Rows from expert 13 of block 5, named by matrix and row number. Rows with one number belong to one neuron. Each number is 200 + 40 x the weight over its row's rms, rounded and kept within 0 to 999. All counts start at 0.
# up: expert up (model.blocks.5.mlp.up, 16x32x128), inputs 0-127
# down: expert down (model.blocks.5.mlp.down, 16x128x32, transposed), outputs 0-127
up.3,234,219,211,250,144,284,185,147,226,236,163,152,182,173,128,198,204,215,217,246,197,182,176,203,219,241,240,206,238,143,263,238,240,193,265,178,238,152,227,186,204,212,177,175,104,170,252,205,201,245,225,179,102,129,223,196,215,177,252,290,201,228,192,224,188,199,204,199,214,251,172,213,93,122,219,233,206,211,175,223,210,183,186,148,197,240,136,166,205,231,241,174,225,253,141,185,121,128,147,208,165,226,234,203,219,129,234,216,271,212,157,244,204,167,169,176,180,190,273,215,179,254,200,227,189,230,123,137
down.3,171,228,194,254,215,165,216,187,158,276,199,209,246,174,193,245,192,179,229,191,232,195,233,197,221,198,262,137,115,179,228,203,139,167,196,163,178,216,242,162,181,266,193,197,223,198,175,206,190,183,180,173,184,184,135,269,198,276,224,246,142,180,214,242,159,218,231,214,123,114,242,218,129,157,180,199,195,260,253,237,270,192,206,161,205,196,180,211,230,221,146,193,263,232,274,208,258,222,198,216,109,259,201,186,195,187,238,258,187,117,162,107,220,202,202,250,205,231,138,189,200,142,174,228,188,327,240,201
up.4,210,273,139,208,163,153,158,135,225,178,171,222,198,123,196,182,202,193,166,206,151,234,175,199,257,200,160,229,194,165,257,202,236,199,261,272,277,218,190,238,155,185,237,218,172,273,218,171,269,261,211,257,245,150,184,222,169,158,254,291,260,318,231,246,228,205,228,157,201,224,166,265,184,205,91,225,214,196,204,188,167,187,221,209,183,184,220,190,240,243,231,227,186,261,141,237,140,178,60,179,183,163,199,181,194,187,208,189,198,212,187,240,180,205,248,232,187,176,208,170,188,210,194,244,173,208,144,167
down.4,242,243,182,231,229,116,203,173,208,271,229,183,219,212,148,281,247,190,182,253,209,185,201,229,153,215,224,185,165,120,264,162,114,177,166,211,166,198,173,239,227,262,138,208,163,210,192,240,164,228,178,206,163,191,274,230,236,309,286,315,194,206,215,157,162,206,217,203,177,178,165,238,199,163,249,231,166,192,238,190,202,158,200,182,201,177,178,274,163,151,171,257,199,185,230,179,236,139,322,211,186,150,193,164,165,189,221,170,247,157,173,178,163,162,173,194,254,183,229,219,157,228,174,168,194,171,263,164
up.5,213,196,116,224,204,149,180,159,131,100,253,160,195,191,222,181,196,206,270,201,212,150,189,215,222,279,180,183,180,214,224,157,188,251,258,242,213,198,173,185,214,255,255,208,207,170,217,188,114,195,222,214,165,222,208,275,159,225,172,231,178,221,221,243,215,202,166,153,151,209,178,218,208,192,127,225,244,188,188,214,276,125,148,340,227,141,130,210,154,213,193,212,143,293,184,213,201,176,117,239,138,154,232,162,206,204,191,168,244,199,211,211,204,280,217,230,196,187,255,141,147,207,165,188,224,181,192,234
down.5,249,205,175,239,205,137,191,127,230,270,196,243,212,246,219,261,258,172,284,212,213,153,221,205,184,170,193,178,260,194,196,188,172,164,186,194,121,210,129,180,185,231,211,168,205,210,202,224,114,270,229,184,208,172,246,214,220,261,204,238,148,218,193,201,220,178,212,260,155,204,226,232,242,168,207,140,170,245,254,193,195,201,231,215,210,208,115,226,146,242,179,260,235,112,206,244,310,205,205,170,155,220,190,160,152,117,203,260,245,137,263,121,177,153,158,156,215,218,225,217,210,190,200,189,197,286,177,142
up.6,209,184,276,198,221,145,265,227,207,128,264,207,236,214,268,182,220,175,247,179,205,186,177,225,196,208,177,186,145,204,101,218,130,172,204,132,152,250,155,165,210,257,209,169,216,198,136,173,171,161,219,261,193,265,209,178,205,201,203,143,216,156,155,201,198,184,195,207,175,132,174,192,274,245,261,197,225,192,184,204,210,181,207,236,196,196,206,234,212,211,136,206,160,246,298,200,311,237,313,236,230,163,168,190,198,229,127,216,211,201,266,199,200,285,249,208,195,224,216,212,261,170,206,209,238,171,290,237
down.6,236,192,267,175,173,292,186,196,229,171,251,184,194,255,180,179,230,189,196,239,144,224,166,255,236,215,106,274,258,213,167,150,263,272,186,102,209,238,169,177,229,177,243,151,222,221,237,197,183,188,240,246,203,201,258,182,219,158,220,181,260,222,273,171,221,152,208,198,248,261,135,207,207,219,96,152,180,169,140,173,172,176,197,188,206,266,221,190,182,175,225,234,188,202,196,194,182,200,89,212,262,250,142,209,123,227,184,126,206,206,170,259,185,258,166,184,192,169,224,182,181,194,180,177,217,124,186,226
up.7,182,278,182,244,173,196,196,133,174,213,202,219,194,117,210,174,198,199,304,234,208,167,168,251,196,211,179,172,222,219,211,211,233,235,263,252,261,204,60,149,223,247,186,196,175,296,218,153,139,229,166,237,232,156,183,220,199,171,222,230,241,282,194,236,250,177,173,143,144,212,206,288,170,252,160,176,158,205,189,227,210,199,162,285,201,190,113,217,214,289,163,202,116,265,149,213,174,167,184,229,195,141,191,213,213,202,169,164,208,173,202,190,186,188,206,215,204,206,229,156,220,129,158,232,202,192,162,206
down.7,230,176,190,228,249,183,187,178,240,284,140,291,129,209,201,285,213,238,210,238,235,234,196,145,138,164,181,183,201,145,174,202,191,161,213,234,239,248,110,209,227,165,182,251,238,211,184,296,195,225,209,242,182,150,268,198,182,266,248,217,165,245,187,219,159,252,215,180,155,185,173,191,205,164,207,289,224,194,252,165,166,187,194,201,193,200,140,270,166,211,173,231,177,172,142,204,240,247,205,275,190,187,167,194,165,156,287,238,239,125,228,218,205,158,103,201,197,215,197,202,153,218,192,201,198,295,233,166
up.8,271,177,151,217,178,198,141,205,129,207,207,246,157,231,252,167,176,256,168,173,197,225,247,171,175,238,104,181,200,231,161,156,231,199,195,264,167,186,162,176,179,209,230,167,300,277,204,235,186,164,149,189,270,244,241,188,234,228,161,134,217,260,275,200,176,165,258,232,201,197,213,167,201,244,123,209,137,179,196,135,177,160,163,176,148,155,164,195,187,177,182,221,175,242,174,243,233,214,232,191,252,169,218,166,238,226,199,194,109,133,250,159,303,226,181,238,180,202,120,154,147,173,187,201,232,176,220,196
down.8,265,184,165,202,138,218,239,244,139,132,147,212,208,220,197,193,201,242,176,196,205,186,203,213,189,179,149,220,205,181,235,187,248,227,141,187,182,181,194,292,226,211,196,195,205,267,217,245,171,215,269,195,167,178,220,184,146,213,194,216,264,194,208,187,263,168,172,250,284,160,140,234,87,196,239,215,266,182,229,280,192,113,235,159,193,157,99,236,176,119,207,155,138,149,172,197,185,181,237,176,246,151,187,238,195,248,271,170,211,150,185,235,238,167,222,171,196,160,274,283,194,223,215,226,211,235,177,239
up.9,191,246,169,98,292,115,157,188,196,200,226,271,236,231,203,232,217,236,220,156,220,170,193,132,234,152,146,243,209,303,94,161,202,145,185,193,195,242,186,287,220,191,208,202,209,227,182,134,157,221,202,225,210,178,153,202,191,250,185,191,204,103,171,99,194,170,212,176,171,157,184,231,136,187,199,169,176,218,219,175,208,221,179,288,220,178,191,258,165,156,225,201,154,213,236,235,233,225,194,248,184,252,235,232,223,169,180,242,168,215,220,125,183,263,192,195,169,215,246,188,196,163,177,169,134,161,251,165
down.9,230,173,164,175,178,194,199,165,271,150,217,212,238,221,200,206,152,235,199,185,149,164,152,235,161,211,173,278,234,175,180,203,288,237,182,213,188,226,96,242,204,203,210,230,156,241,187,156,201,190,200,239,211,229,299,159,223,111,234,175,282,199,129,175,279,171,221,217,238,274,97,208,241,210,214,195,211,171,178,139,111,208,222,225,218,164,191,232,165,198,206,220,181,142,217,226,205,150,239,212,304,192,219,187,212,200,164,197,163,229,229,233,141,187,229,157,197,149,284,222,133,231,192,175,237,136,175,193
up.10,275,199,178,243,215,188,157,182,181,253,171,257,97,233,159,181,241,248,249,140,252,198,228,182,147,187,127,213,219,207,137,174,162,155,98,226,236,256,218,265,214,156,239,229,213,217,157,163,215,206,160,172,195,178,247,221,269,228,223,156,240,180,191,215,177,194,151,231,194,163,230,172,149,248,189,115,157,207,230,206,142,243,205,254,191,173,163,233,176,184,204,254,161,215,193,315,213,214,235,140,237,235,212,250,231,156,237,247,144,158,230,189,202,159,204,135,220,128,231,240,240,232,181,184,179,157,194,145
down.10,266,236,188,158,146,184,184,225,186,191,150,283,158,278,177,183,145,193,208,258,211,195,182,202,169,215,187,251,265,232,197,219,240,223,223,222,155,241,191,234,199,279,198,162,194,258,174,152,176,191,221,186,199,243,210,199,180,176,186,158,240,212,127,165,300,177,184,228,292,132,228,187,186,169,188,206,231,174,229,223,158,211,218,210,203,154,184,299,200,117,207,254,145,165,259,176,276,205,236,182,293,152,201,169,194,206,182,211,206,257,215,215,136,216,195,204,188,170,307,235,187,217,146,202,270,126,146,223
up.11,222,212,179,172,177,228,222,131,236,245,207,150,180,160,147,215,178,209,203,219,199,215,173,128,222,171,198,190,221,198,226,227,222,184,276,180,231,177,168,197,186,269,210,138,133,255,224,220,154,232,209,189,129,163,240,241,210,218,263,250,167,231,183,220,179,203,233,224,207,231,191,276,105,75,210,245,200,208,249,195,79,224,283,173,201,201,117,179,217,265,218,179,238,220,170,177,176,131,151,268,251,221,212,191,168,147,188,195,234,259,192,217,179,202,166,209,139,197,198,135,162,205,192,245,165,190,111,161
down.11,184,240,174,280,238,219,223,179,139,232,251,153,275,161,181,208,202,187,198,186,247,201,232,230,185,169,238,180,118,157,183,209,137,122,162,171,200,196,163,135,208,229,197,176,219,223,174,186,210,203,103,187,210,201,163,197,197,269,239,207,200,172,247,271,169,235,209,237,169,132,215,234,133,150,182,233,207,261,198,240,241,257,220,238,171,213,159,263,241,173,234,211,235,276,176,258,187,186,192,253,194,198,149,125,154,221,238,236,227,128,164,107,210,204,203,255,229,211,114,200,179,210,191,183,173,285,287,205
up.12,179,267,223,195,213,183,206,216,149,165,169,235,205,231,192,215,206,206,263,220,203,173,177,203,167,215,195,257,211,163,177,170,148,219,160,253,186,214,191,195,145,129,201,251,193,277,212,108,212,243,186,213,202,209,203,189,210,199,189,140,203,153,209,117,204,222,49,160,243,188,210,146,220,216,176,161,279,188,155,169,112,193,212,185,168,217,196,290,190,170,211,230,151,161,109,217,158,202,242,190,258,212,298,218,194,207,161,209,187,202,198,176,187,217,175,162,260,215,165,280,290,131,137,190,190,253,237,225
down.12,196,143,174,200,209,264,171,261,183,104,232,229,169,202,182,158,256,247,189,215,157,187,206,194,133,211,215,219,198,215,208,215,217,171,235,234,206,133,276,249,286,200,190,263,207,242,160,274,184,210,214,220,206,238,295,172,273,195,91,182,179,190,180,217,177,209,176,193,238,201,184,208,154,206,219,235,256,195,210,237,159,104,185,200,224,201,219,189,177,189,206,246,190,190,173,238,104,173,226,195,294,166,179,318,223,245,187,88,187,224,260,223,180,208,228,206,215,210,268,178,217,238,222,199,208,164,157,229
up.13,205,163,82,137,217,180,174,136,197,132,252,220,230,181,201,214,184,231,175,199,207,215,215,162,186,236,134,222,235,217,146,167,200,195,191,191,203,226,245,184,205,222,272,135,275,133,220,233,186,166,197,187,170,204,197,231,174,247,216,172,176,263,185,170,170,181,346,228,189,197,186,217,173,165,120,208,171,208,262,157,323,202,141,237,226,144,214,186,186,178,156,225,248,166,187,202,202,173,142,235,188,204,228,189,197,198,187,244,150,137,217,126,299,269,221,248,191,199,233,151,161,233,186,191,199,172,246,178
down.13,222,195,163,156,132,143,236,211,204,247,217,156,228,181,177,245,161,206,226,161,230,219,174,249,152,209,183,215,269,182,210,202,267,292,169,206,154,224,137,296,145,239,209,148,181,201,210,130,181,186,196,187,234,180,207,207,140,149,200,224,236,231,203,147,312,187,269,215,202,242,186,249,159,222,206,174,123,160,242,210,200,108,239,163,174,165,120,205,166,230,210,227,179,139,250,215,216,167,199,222,193,260,282,214,175,198,255,200,190,253,250,244,225,154,212,181,159,178,253,232,169,262,170,213,245,134,179,156
up.14,222,195,237,109,245,217,142,163,257,138,252,150,163,160,281,149,172,218,157,184,204,167,156,198,223,219,182,171,176,190,153,253,156,200,264,184,189,165,214,165,212,221,229,198,163,273,190,151,190,163,181,200,174,189,218,190,207,176,183,252,193,232,190,211,233,191,162,123,191,191,181,241,204,176,221,270,176,172,174,242,150,187,236,213,222,201,137,232,210,307,219,174,160,310,206,232,188,197,264,178,240,86,175,162,232,231,214,98,240,254,236,216,213,204,202,281,244,186,172,114,197,164,176,169,191,248,205,236
down.14,244,255,281,236,207,168,211,200,225,219,205,212,238,208,187,238,253,175,160,179,269,277,209,239,177,191,161,157,208,225,216,132,293,233,149,143,231,200,198,296,212,172,159,198,170,187,157,247,158,231,181,210,180,152,185,181,209,276,247,191,173,189,293,223,157,221,171,243,132,116,215,200,207,84,130,221,169,236,167,216,221,158,231,251,168,217,178,199,224,155,225,184,233,160,140,184,203,180,143,148,187,179,196,145,144,205,250,208,256,127,173,210,240,206,227,218,245,210,147,191,222,149,215,218,204,229,194,116
up.15,226,128,296,215,189,224,250,185,209,237,228,214,183,180,209,196,151,182,334,159,205,210,210,218,182,219,186,145,208,190,111,229,190,198,167,141,170,206,116,189,164,291,188,163,194,112,181,245,176,170,201,181,145,223,247,182,211,235,206,161,173,182,197,289,162,189,266,230,150,190,220,206,195,193,281,180,147,195,244,202,205,207,230,218,222,203,114,171,192,225,124,169,211,210,296,181,277,200,282,249,163,196,180,180,152,211,168,212,208,128,232,202,241,219,219,234,158,218,219,141,200,250,225,219,246,182,211,238
down.15,219,207,244,178,242,298,177,280,73,200,224,233,152,212,209,185,198,199,239,213,212,296,148,144,228,242,144,234,189,196,129,195,269,211,199,162,145,264,148,154,184,244,232,219,221,214,219,200,229,179,199,200,175,193,141,140,196,146,317,172,247,217,219,185,251,151,266,205,269,228,187,150,234,168,178,207,225,184,160,209,199,290,195,209,190,222,191,214,236,193,225,206,186,247,185,197,187,259,167,259,213,245,141,251,195,224,209,179,216,222,151,179,231,198,98,232,119,203,193,221,189,186,189,178,174,218,226,249
up.16,214,248,173,198,260,132,139,127,212,98,240,201,170,178,187,219,227,260,284,119,244,165,168,172,228,225,162,265,207,247,206,223,187,174,182,217,244,132,186,169,252,195,233,174,179,206,239,148,124,210,223,162,112,173,218,228,102,192,236,265,186,224,193,185,252,213,176,172,200,203,242,227,187,150,171,144,173,209,197,184,189,226,196,337,243,213,173,242,168,200,197,209,146,243,180,235,162,143,157,249,175,198,221,194,250,171,191,184,235,212,206,213,149,306,225,215,235,175,260,182,175,200,196,168,172,208,222,177
down.16,212,92,196,230,210,113,203,121,219,222,211,216,239,214,216,195,171,199,218,128,202,157,225,186,159,210,202,212,189,123,204,219,265,179,210,171,216,164,150,313,156,252,220,188,205,143,199,198,177,191,184,200,210,201,230,205,178,226,224,236,197,150,216,240,146,201,231,194,210,154,204,161,218,237,198,184,218,227,253,190,217,214,233,218,147,178,95,220,148,311,179,292,251,112,244,281,248,206,200,212,176,200,156,138,177,195,245,284,167,135,189,171,163,200,205,203,216,181,237,290,190,207,207,203,230,237,228,129
up.17,182,126,172,209,245,248,255,174,202,117,214,168,179,185,179,205,202,188,243,134,183,162,186,285,236,235,194,225,249,212,162,204,142,171,229,180,248,158,177,187,280,197,232,178,255,105,205,222,237,138,151,178,154,184,225,234,170,197,234,187,251,266,153,133,219,178,339,232,172,196,258,195,144,234,126,175,156,193,226,227,285,192,173,294,226,140,215,201,199,222,163,205,186,180,213,186,201,179,200,211,163,225,198,246,252,185,258,242,187,118,221,154,200,214,178,201,202,175,262,193,194,196,155,167,193,160,171,143
down.17,191,145,218,170,190,72,233,201,236,233,178,220,162,190,210,190,165,170,227,116,163,291,221,147,173,244,205,198,233,215,179,212,288,215,227,224,178,207,134,222,178,270,209,203,201,163,216,124,237,166,186,180,194,194,206,166,169,147,265,207,254,184,179,184,181,167,217,207,176,182,253,165,229,221,218,193,221,186,251,151,261,176,189,158,165,179,211,181,209,281,198,216,207,197,202,263,252,216,178,270,130,199,220,162,214,128,199,296,169,326,220,174,221,178,157,194,159,167,228,257,247,171,194,262,212,114,178,163
up.18,161,243,134,162,276,146,150,196,148,210,175,220,198,202,194,231,204,220,231,129,228,149,150,151,227,172,130,242,219,275,79,115,125,172,164,206,257,202,200,259,262,178,243,260,247,183,226,190,148,217,187,199,222,198,161,238,148,288,227,164,179,162,194,82,188,205,223,203,163,199,196,227,191,193,195,131,199,256,217,189,185,225,192,291,185,152,220,234,224,194,172,246,169,188,192,224,227,239,218,266,214,225,277,210,219,205,189,276,183,191,208,127,159,239,222,177,200,183,221,209,225,192,152,207,184,187,230,159
down.18,207,135,160,237,171,170,211,138,250,192,262,167,199,206,186,166,200,215,217,101,185,163,211,216,129,196,188,262,252,164,192,187,213,188,219,235,211,174,153,284,211,224,196,220,196,185,183,150,232,213,209,220,185,226,295,153,185,105,188,258,243,161,138,195,249,181,218,192,281,244,186,196,217,232,184,191,215,147,173,151,182,168,219,206,156,207,191,221,168,248,208,307,197,134,183,283,132,179,232,237,207,171,228,185,215,199,158,184,164,241,239,234,149,178,193,153,221,156,270,255,185,255,199,166,214,64,177,168
up.19,237,221,137,218,208,186,199,222,185,111,179,207,246,184,218,179,219,204,189,243,161,196,187,228,200,233,181,221,110,131,265,215,243,222,242,302,191,161,170,181,197,151,233,202,187,219,194,187,252,229,165,233,285,224,162,202,165,160,193,224,246,320,218,247,233,160,111,222,261,177,193,181,248,267,88,212,205,191,198,220,242,163,174,214,185,190,266,235,251,233,213,151,232,236,107,206,171,220,147,251,192,184,210,207,248,234,205,141,192,143,216,219,183,235,245,205,230,218,152,233,203,157,218,217,192,247,256,279
down.19,275,211,233,185,216,167,221,142,261,216,165,227,193,219,168,229,230,214,152,276,200,170,220,248,216,203,133,168,338,224,300,108,158,233,204,183,228,137,167,214,181,191,205,203,231,197,249,226,176,196,251,212,180,104,254,256,187,252,191,297,171,193,260,197,139,152,170,182,236,151,161,196,178,266,176,167,166,164,196,185,233,120,160,206,191,276,187,176,223,151,217,151,158,182,154,124,158,220,209,177,133,200,179,159,159,205,206,175,185,165,184,219,152,141,234,212,206,195,159,200,204,168,179,207,209,183,185,204
up.20,214,174,118,174,218,246,182,157,160,147,239,209,204,186,208,178,151,200,169,156,155,193,227,177,203,196,141,169,245,229,130,140,189,207,239,193,204,225,190,179,165,230,247,155,261,161,217,241,194,175,194,228,225,232,273,235,206,283,197,98,230,217,226,189,123,152,306,225,160,209,178,227,136,205,160,205,152,182,243,161,294,142,159,194,185,76,168,181,229,201,161,223,204,208,215,214,242,181,211,209,199,185,212,186,198,221,214,231,159,147,214,149,344,221,223,240,160,208,196,132,160,193,167,207,211,162,208,202
down.20,233,245,168,194,151,215,259,260,140,191,187,147,189,202,195,205,222,215,167,195,233,258,183,241,182,204,134,239,244,200,212,175,232,245,128,207,177,245,151,230,205,201,197,131,201,249,228,228,170,245,206,169,181,150,182,186,144,153,218,219,238,228,289,136,283,159,236,250,245,199,174,266,133,208,238,195,148,178,214,267,245,87,223,125,148,180,121,210,186,145,185,178,128,208,176,189,174,244,206,207,205,259,250,233,182,183,232,190,215,168,263,216,284,143,155,138,154,192,230,260,229,203,188,218,202,180,165,201
up.21,222,125,259,155,251,217,205,248,215,180,238,180,162,243,251,169,116,185,150,210,195,217,181,223,187,262,207,192,195,235,112,218,105,172,219,152,136,163,194,183,234,197,227,156,206,191,171,218,186,113,184,175,202,227,189,161,244,229,154,137,167,148,164,173,198,201,237,213,206,188,207,123,270,189,265,228,202,153,185,190,161,157,227,180,178,206,160,215,193,190,239,206,212,187,283,210,280,204,336,205,285,133,190,178,217,253,214,187,190,206,248,192,283,200,168,264,222,195,153,171,206,143,198,143,246,226,230,203
down.21,190,197,261,197,138,215,192,229,121,140,237,198,190,227,213,153,257,202,182,159,184,264,169,253,209,217,136,210,196,238,205,186,351,286,173,123,204,139,232,250,209,154,227,187,180,198,184,246,205,196,213,207,180,176,174,151,245,122,201,157,247,180,265,235,227,175,156,214,172,165,211,202,165,148,128,166,265,216,142,241,217,212,251,210,207,233,198,184,185,210,238,172,188,214,132,246,163,207,102,125,260,212,212,203,168,233,210,194,203,217,157,272,292,273,235,190,208,177,198,161,209,192,210,206,195,183,156,220
up.22,197,219,187,108,305,132,202,173,246,190,255,240,221,237,215,210,197,177,193,142,217,169,227,161,215,147,157,259,219,300,118,150,270,154,190,240,175,254,137,243,166,196,200,189,216,206,191,110,220,199,167,290,175,144,215,197,220,209,183,185,191,139,189,144,208,133,193,186,199,127,176,201,127,170,164,204,157,222,238,166,211,218,203,249,251,191,162,288,159,162,213,201,179,260,207,236,234,201,243,228,198,217,209,211,184,144,243,181,185,206,269,148,174,254,224,223,189,205,257,158,218,150,158,169,141,152,193,203
down.22,223,225,197,149,191,204,199,216,224,149,227,207,211,239,228,194,195,221,196,268,130,197,122,217,125,229,160,281,210,186,181,214,276,206,181,226,161,215,105,210,225,208,213,215,169,230,191,145,160,208,169,224,202,236,303,167,257,166,230,150,280,200,136,147,257,196,188,209,238,247,161,173,280,199,222,162,230,180,172,127,138,224,205,196,238,154,199,266,212,174,202,194,178,177,191,204,209,172,240,221,330,155,191,208,193,191,179,187,194,256,230,208,156,217,202,159,181,153,310,209,144,195,171,188,245,123,171,259
up.23,169,143,157,171,211,174,226,214,81,143,187,217,237,218,253,154,155,179,189,189,236,197,155,199,179,252,220,153,180,265,230,186,196,182,133,242,120,198,235,231,156,199,206,166,226,162,219,199,147,159,188,175,222,200,211,164,207,205,127,134,94,112,181,80,230,183,248,172,196,202,234,141,225,188,207,264,288,210,151,207,237,186,174,202,152,192,167,213,162,169,247,212,155,170,217,198,208,292,244,221,205,165,271,165,210,239,129,192,177,170,242,177,282,208,188,223,211,191,182,191,179,203,136,159,215,220,220,230
down.23,184,222,182,147,168,249,196,238,186,158,240,194,177,269,251,189,194,195,209,166,182,189,179,183,239,217,175,171,234,238,209,192,194,228,251,207,184,148,228,166,215,125,220,197,202,207,190,219,113,239,252,199,224,197,208,187,225,132,103,178,218,169,162,178,255,158,163,121,163,231,212,229,251,185,232,114,195,143,187,179,181,234,246,172,279,215,160,137,114,211,200,219,194,198,117,218,112,156,196,120,227,193,281,281,151,255,163,183,176,181,225,250,245,227,215,200,226,193,235,124,180,213,273,133,198,187,130,199
up.24,172,227,132,260,202,212,193,223,159,141,218,183,220,181,260,129,208,182,249,249,168,132,168,263,207,223,236,122,184,171,198,190,246,251,222,218,177,218,131,149,216,232,215,200,243,197,192,212,207,211,144,216,217,198,220,186,223,192,168,229,270,264,216,245,237,165,185,136,155,204,201,260,142,281,125,240,148,177,152,279,305,150,141,296,202,186,206,197,227,259,142,162,118,268,216,191,196,242,166,182,146,137,219,193,201,232,199,146,236,124,221,164,235,187,194,189,187,204,222,192,211,175,198,199,209,174,253,198
down.24,241,255,213,160,217,168,179,224,242,257,71,218,149,143,230,248,181,210,169,258,222,214,218,166,242,188,168,175,295,233,160,133,213,212,241,221,251,290,131,194,199,220,188,217,237,229,196,265,223,191,224,200,187,143,181,223,168,229,263,251,154,286,226,210,134,215,196,194,186,183,211,166,244,217,202,238,180,186,292,184,197,151,188,181,193,201,197,128,171,154,190,193,176,207,220,135,243,274,206,194,127,169,189,222,209,92,256,236,196,190,192,213,234,130,152,221,154,250,159,212,201,176,167,198,196,245,182,145
up.25,200,342,315,236,183,177,220,181,260,165,200,230,192,173,173,223,179,198,241,216,165,161,187,245,238,167,158,241,210,229,167,233,176,247,235,193,265,207,127,171,185,192,190,227,154,223,209,115,176,263,208,267,208,152,247,205,169,176,256,227,209,232,205,204,171,218,129,185,180,201,185,266,197,235,265,158,151,161,226,215,230,223,171,259,248,217,148,231,221,212,133,176,180,266,111,197,144,138,284,192,180,176,174,191,180,186,157,185,231,198,196,213,97,186,226,215,239,222,241,202,283,170,191,198,202,223,198,233
down.25,212,107,242,278,280,223,173,158,212,294,187,250,147,262,226,186,226,191,207,252,200,256,192,171,154,230,193,221,175,187,189,209,157,146,203,207,201,224,190,185,229,214,167,206,209,165,180,225,221,201,169,247,216,217,248,171,202,287,241,184,208,201,232,234,154,266,270,157,183,206,169,222,175,175,140,231,178,163,198,197,179,146,153,190,169,228,200,216,227,277,186,237,212,163,192,229,261,245,185,265,182,205,84,183,187,224,304,174,224,128,253,191,113,243,138,183,256,224,216,252,295,185,190,186,226,193,234,179
up.26,242,208,103,197,168,223,143,160,205,179,240,161,170,171,208,180,159,233,213,229,215,169,205,182,188,249,186,172,183,180,248,211,257,239,277,248,182,162,178,173,221,249,255,151,157,208,233,207,188,193,214,170,164,155,210,230,180,202,205,284,163,268,217,280,204,187,181,170,216,238,197,229,172,118,110,272,163,207,188,204,188,183,206,227,213,212,101,182,211,260,268,179,201,303,145,207,162,149,88,260,192,131,204,142,195,173,231,142,258,227,200,210,234,233,183,254,185,193,228,137,133,195,222,186,210,205,157,175
down.26,221,226,191,259,205,138,219,188,174,257,186,205,254,190,182,262,201,198,229,209,264,180,231,194,204,160,205,129,179,196,223,190,209,205,165,158,187,199,170,268,167,244,201,162,213,197,212,220,181,230,160,173,185,132,155,229,175,332,276,254,164,201,269,244,184,215,193,254,163,105,212,197,195,172,212,197,179,272,251,246,220,233,245,232,166,208,94,235,200,168,204,181,228,187,184,198,246,221,195,187,160,227,198,132,158,191,270,267,233,114,147,177,224,136,189,227,219,226,155,221,174,183,203,210,185,332,238,152
up.27,213,236,267,236,167,192,244,131,264,161,186,205,192,194,146,257,179,170,276,145,221,175,225,217,216,215,167,255,242,225,222,207,249,212,219,221,282,207,133,232,141,207,198,229,136,182,224,171,198,265,216,284,171,118,287,222,155,208,270,237,182,231,221,125,181,212,163,214,138,218,184,211,125,205,238,161,192,223,263,189,253,223,174,254,228,207,143,186,217,211,172,177,203,262,99,192,145,143,191,173,128,236,200,194,179,143,202,187,246,207,193,229,148,207,214,208,202,202,268,191,193,254,195,171,193,187,105,167
down.27,204,141,181,270,253,224,201,159,202,289,232,229,156,290,213,241,201,178,273,238,168,171,208,147,182,192,259,208,142,178,160,225,63,138,199,237,116,225,184,128,213,245,178,171,185,171,161,208,176,221,190,205,208,229,230,161,207,229,265,206,205,183,178,192,202,185,260,165,191,220,196,233,155,165,197,207,174,214,200,162,213,227,182,152,227,184,202,263,212,268,186,239,223,215,227,255,279,146,220,252,157,233,165,198,243,167,251,225,192,154,225,106,134,215,95,217,242,207,238,243,242,143,174,179,213,213,210,194
up.28,192,153,83,194,200,219,188,172,201,126,238,176,207,201,185,201,185,163,147,193,196,243,179,172,214,150,204,169,226,180,153,151,239,219,161,178,217,216,239,225,188,220,295,159,293,89,203,259,233,194,212,213,234,198,247,242,170,253,226,178,177,214,251,220,163,173,329,210,178,211,177,223,92,159,167,216,224,216,236,194,316,188,184,247,217,124,206,171,206,178,149,207,242,186,226,202,195,214,147,227,126,198,217,174,170,202,240,201,251,147,200,126,279,194,233,206,189,189,230,163,186,247,204,197,189,156,234,204
down.28,202,232,187,214,196,119,231,228,207,227,239,140,156,180,202,199,240,171,168,221,227,177,223,161,255,190,212,197,279,223,205,169,165,190,186,246,176,272,161,147,131,204,217,85,215,154,223,195,241,232,189,130,217,159,101,173,145,149,220,246,188,235,233,182,289,212,260,286,226,244,266,216,212,245,205,111,90,183,184,217,237,242,206,167,175,210,210,189,195,194,211,253,163,243,225,160,226,238,201,209,165,262,231,222,196,166,145,238,227,262,262,232,214,172,156,135,194,214,204,202,246,195,176,194,174,128,187,189
up.29,239,193,261,198,181,221,294,215,235,218,141,188,158,220,176,194,226,175,218,236,184,213,182,227,147,238,190,259,113,146,236,274,212,150,268,199,174,235,146,232,162,196,174,167,82,164,175,215,144,198,226,199,201,115,174,174,262,169,218,243,227,194,120,219,187,184,170,276,244,196,212,136,244,225,261,198,269,175,164,182,199,184,221,144,167,248,155,180,204,205,250,220,277,186,149,192,164,198,260,227,148,226,209,250,233,195,206,240,229,236,186,256,174,182,229,184,173,193,254,261,183,230,196,248,248,267,197,126
down.29,188,218,261,198,213,248,206,184,174,282,225,212,246,223,194,214,205,172,229,241,183,174,206,235,186,204,181,179,139,192,274,100,125,236,197,127,177,184,238,117,220,215,255,166,264,206,220,193,187,184,215,191,187,113,245,275,220,261,212,280,204,161,246,241,161,169,189,197,169,116,220,187,145,138,97,173,215,221,185,220,255,224,181,214,228,325,205,207,204,180,245,198,230,247,145,172,130,227,155,193,150,233,206,161,140,235,198,178,203,173,161,139,174,199,209,228,224,145,140,184,188,150,184,190,193,193,218,224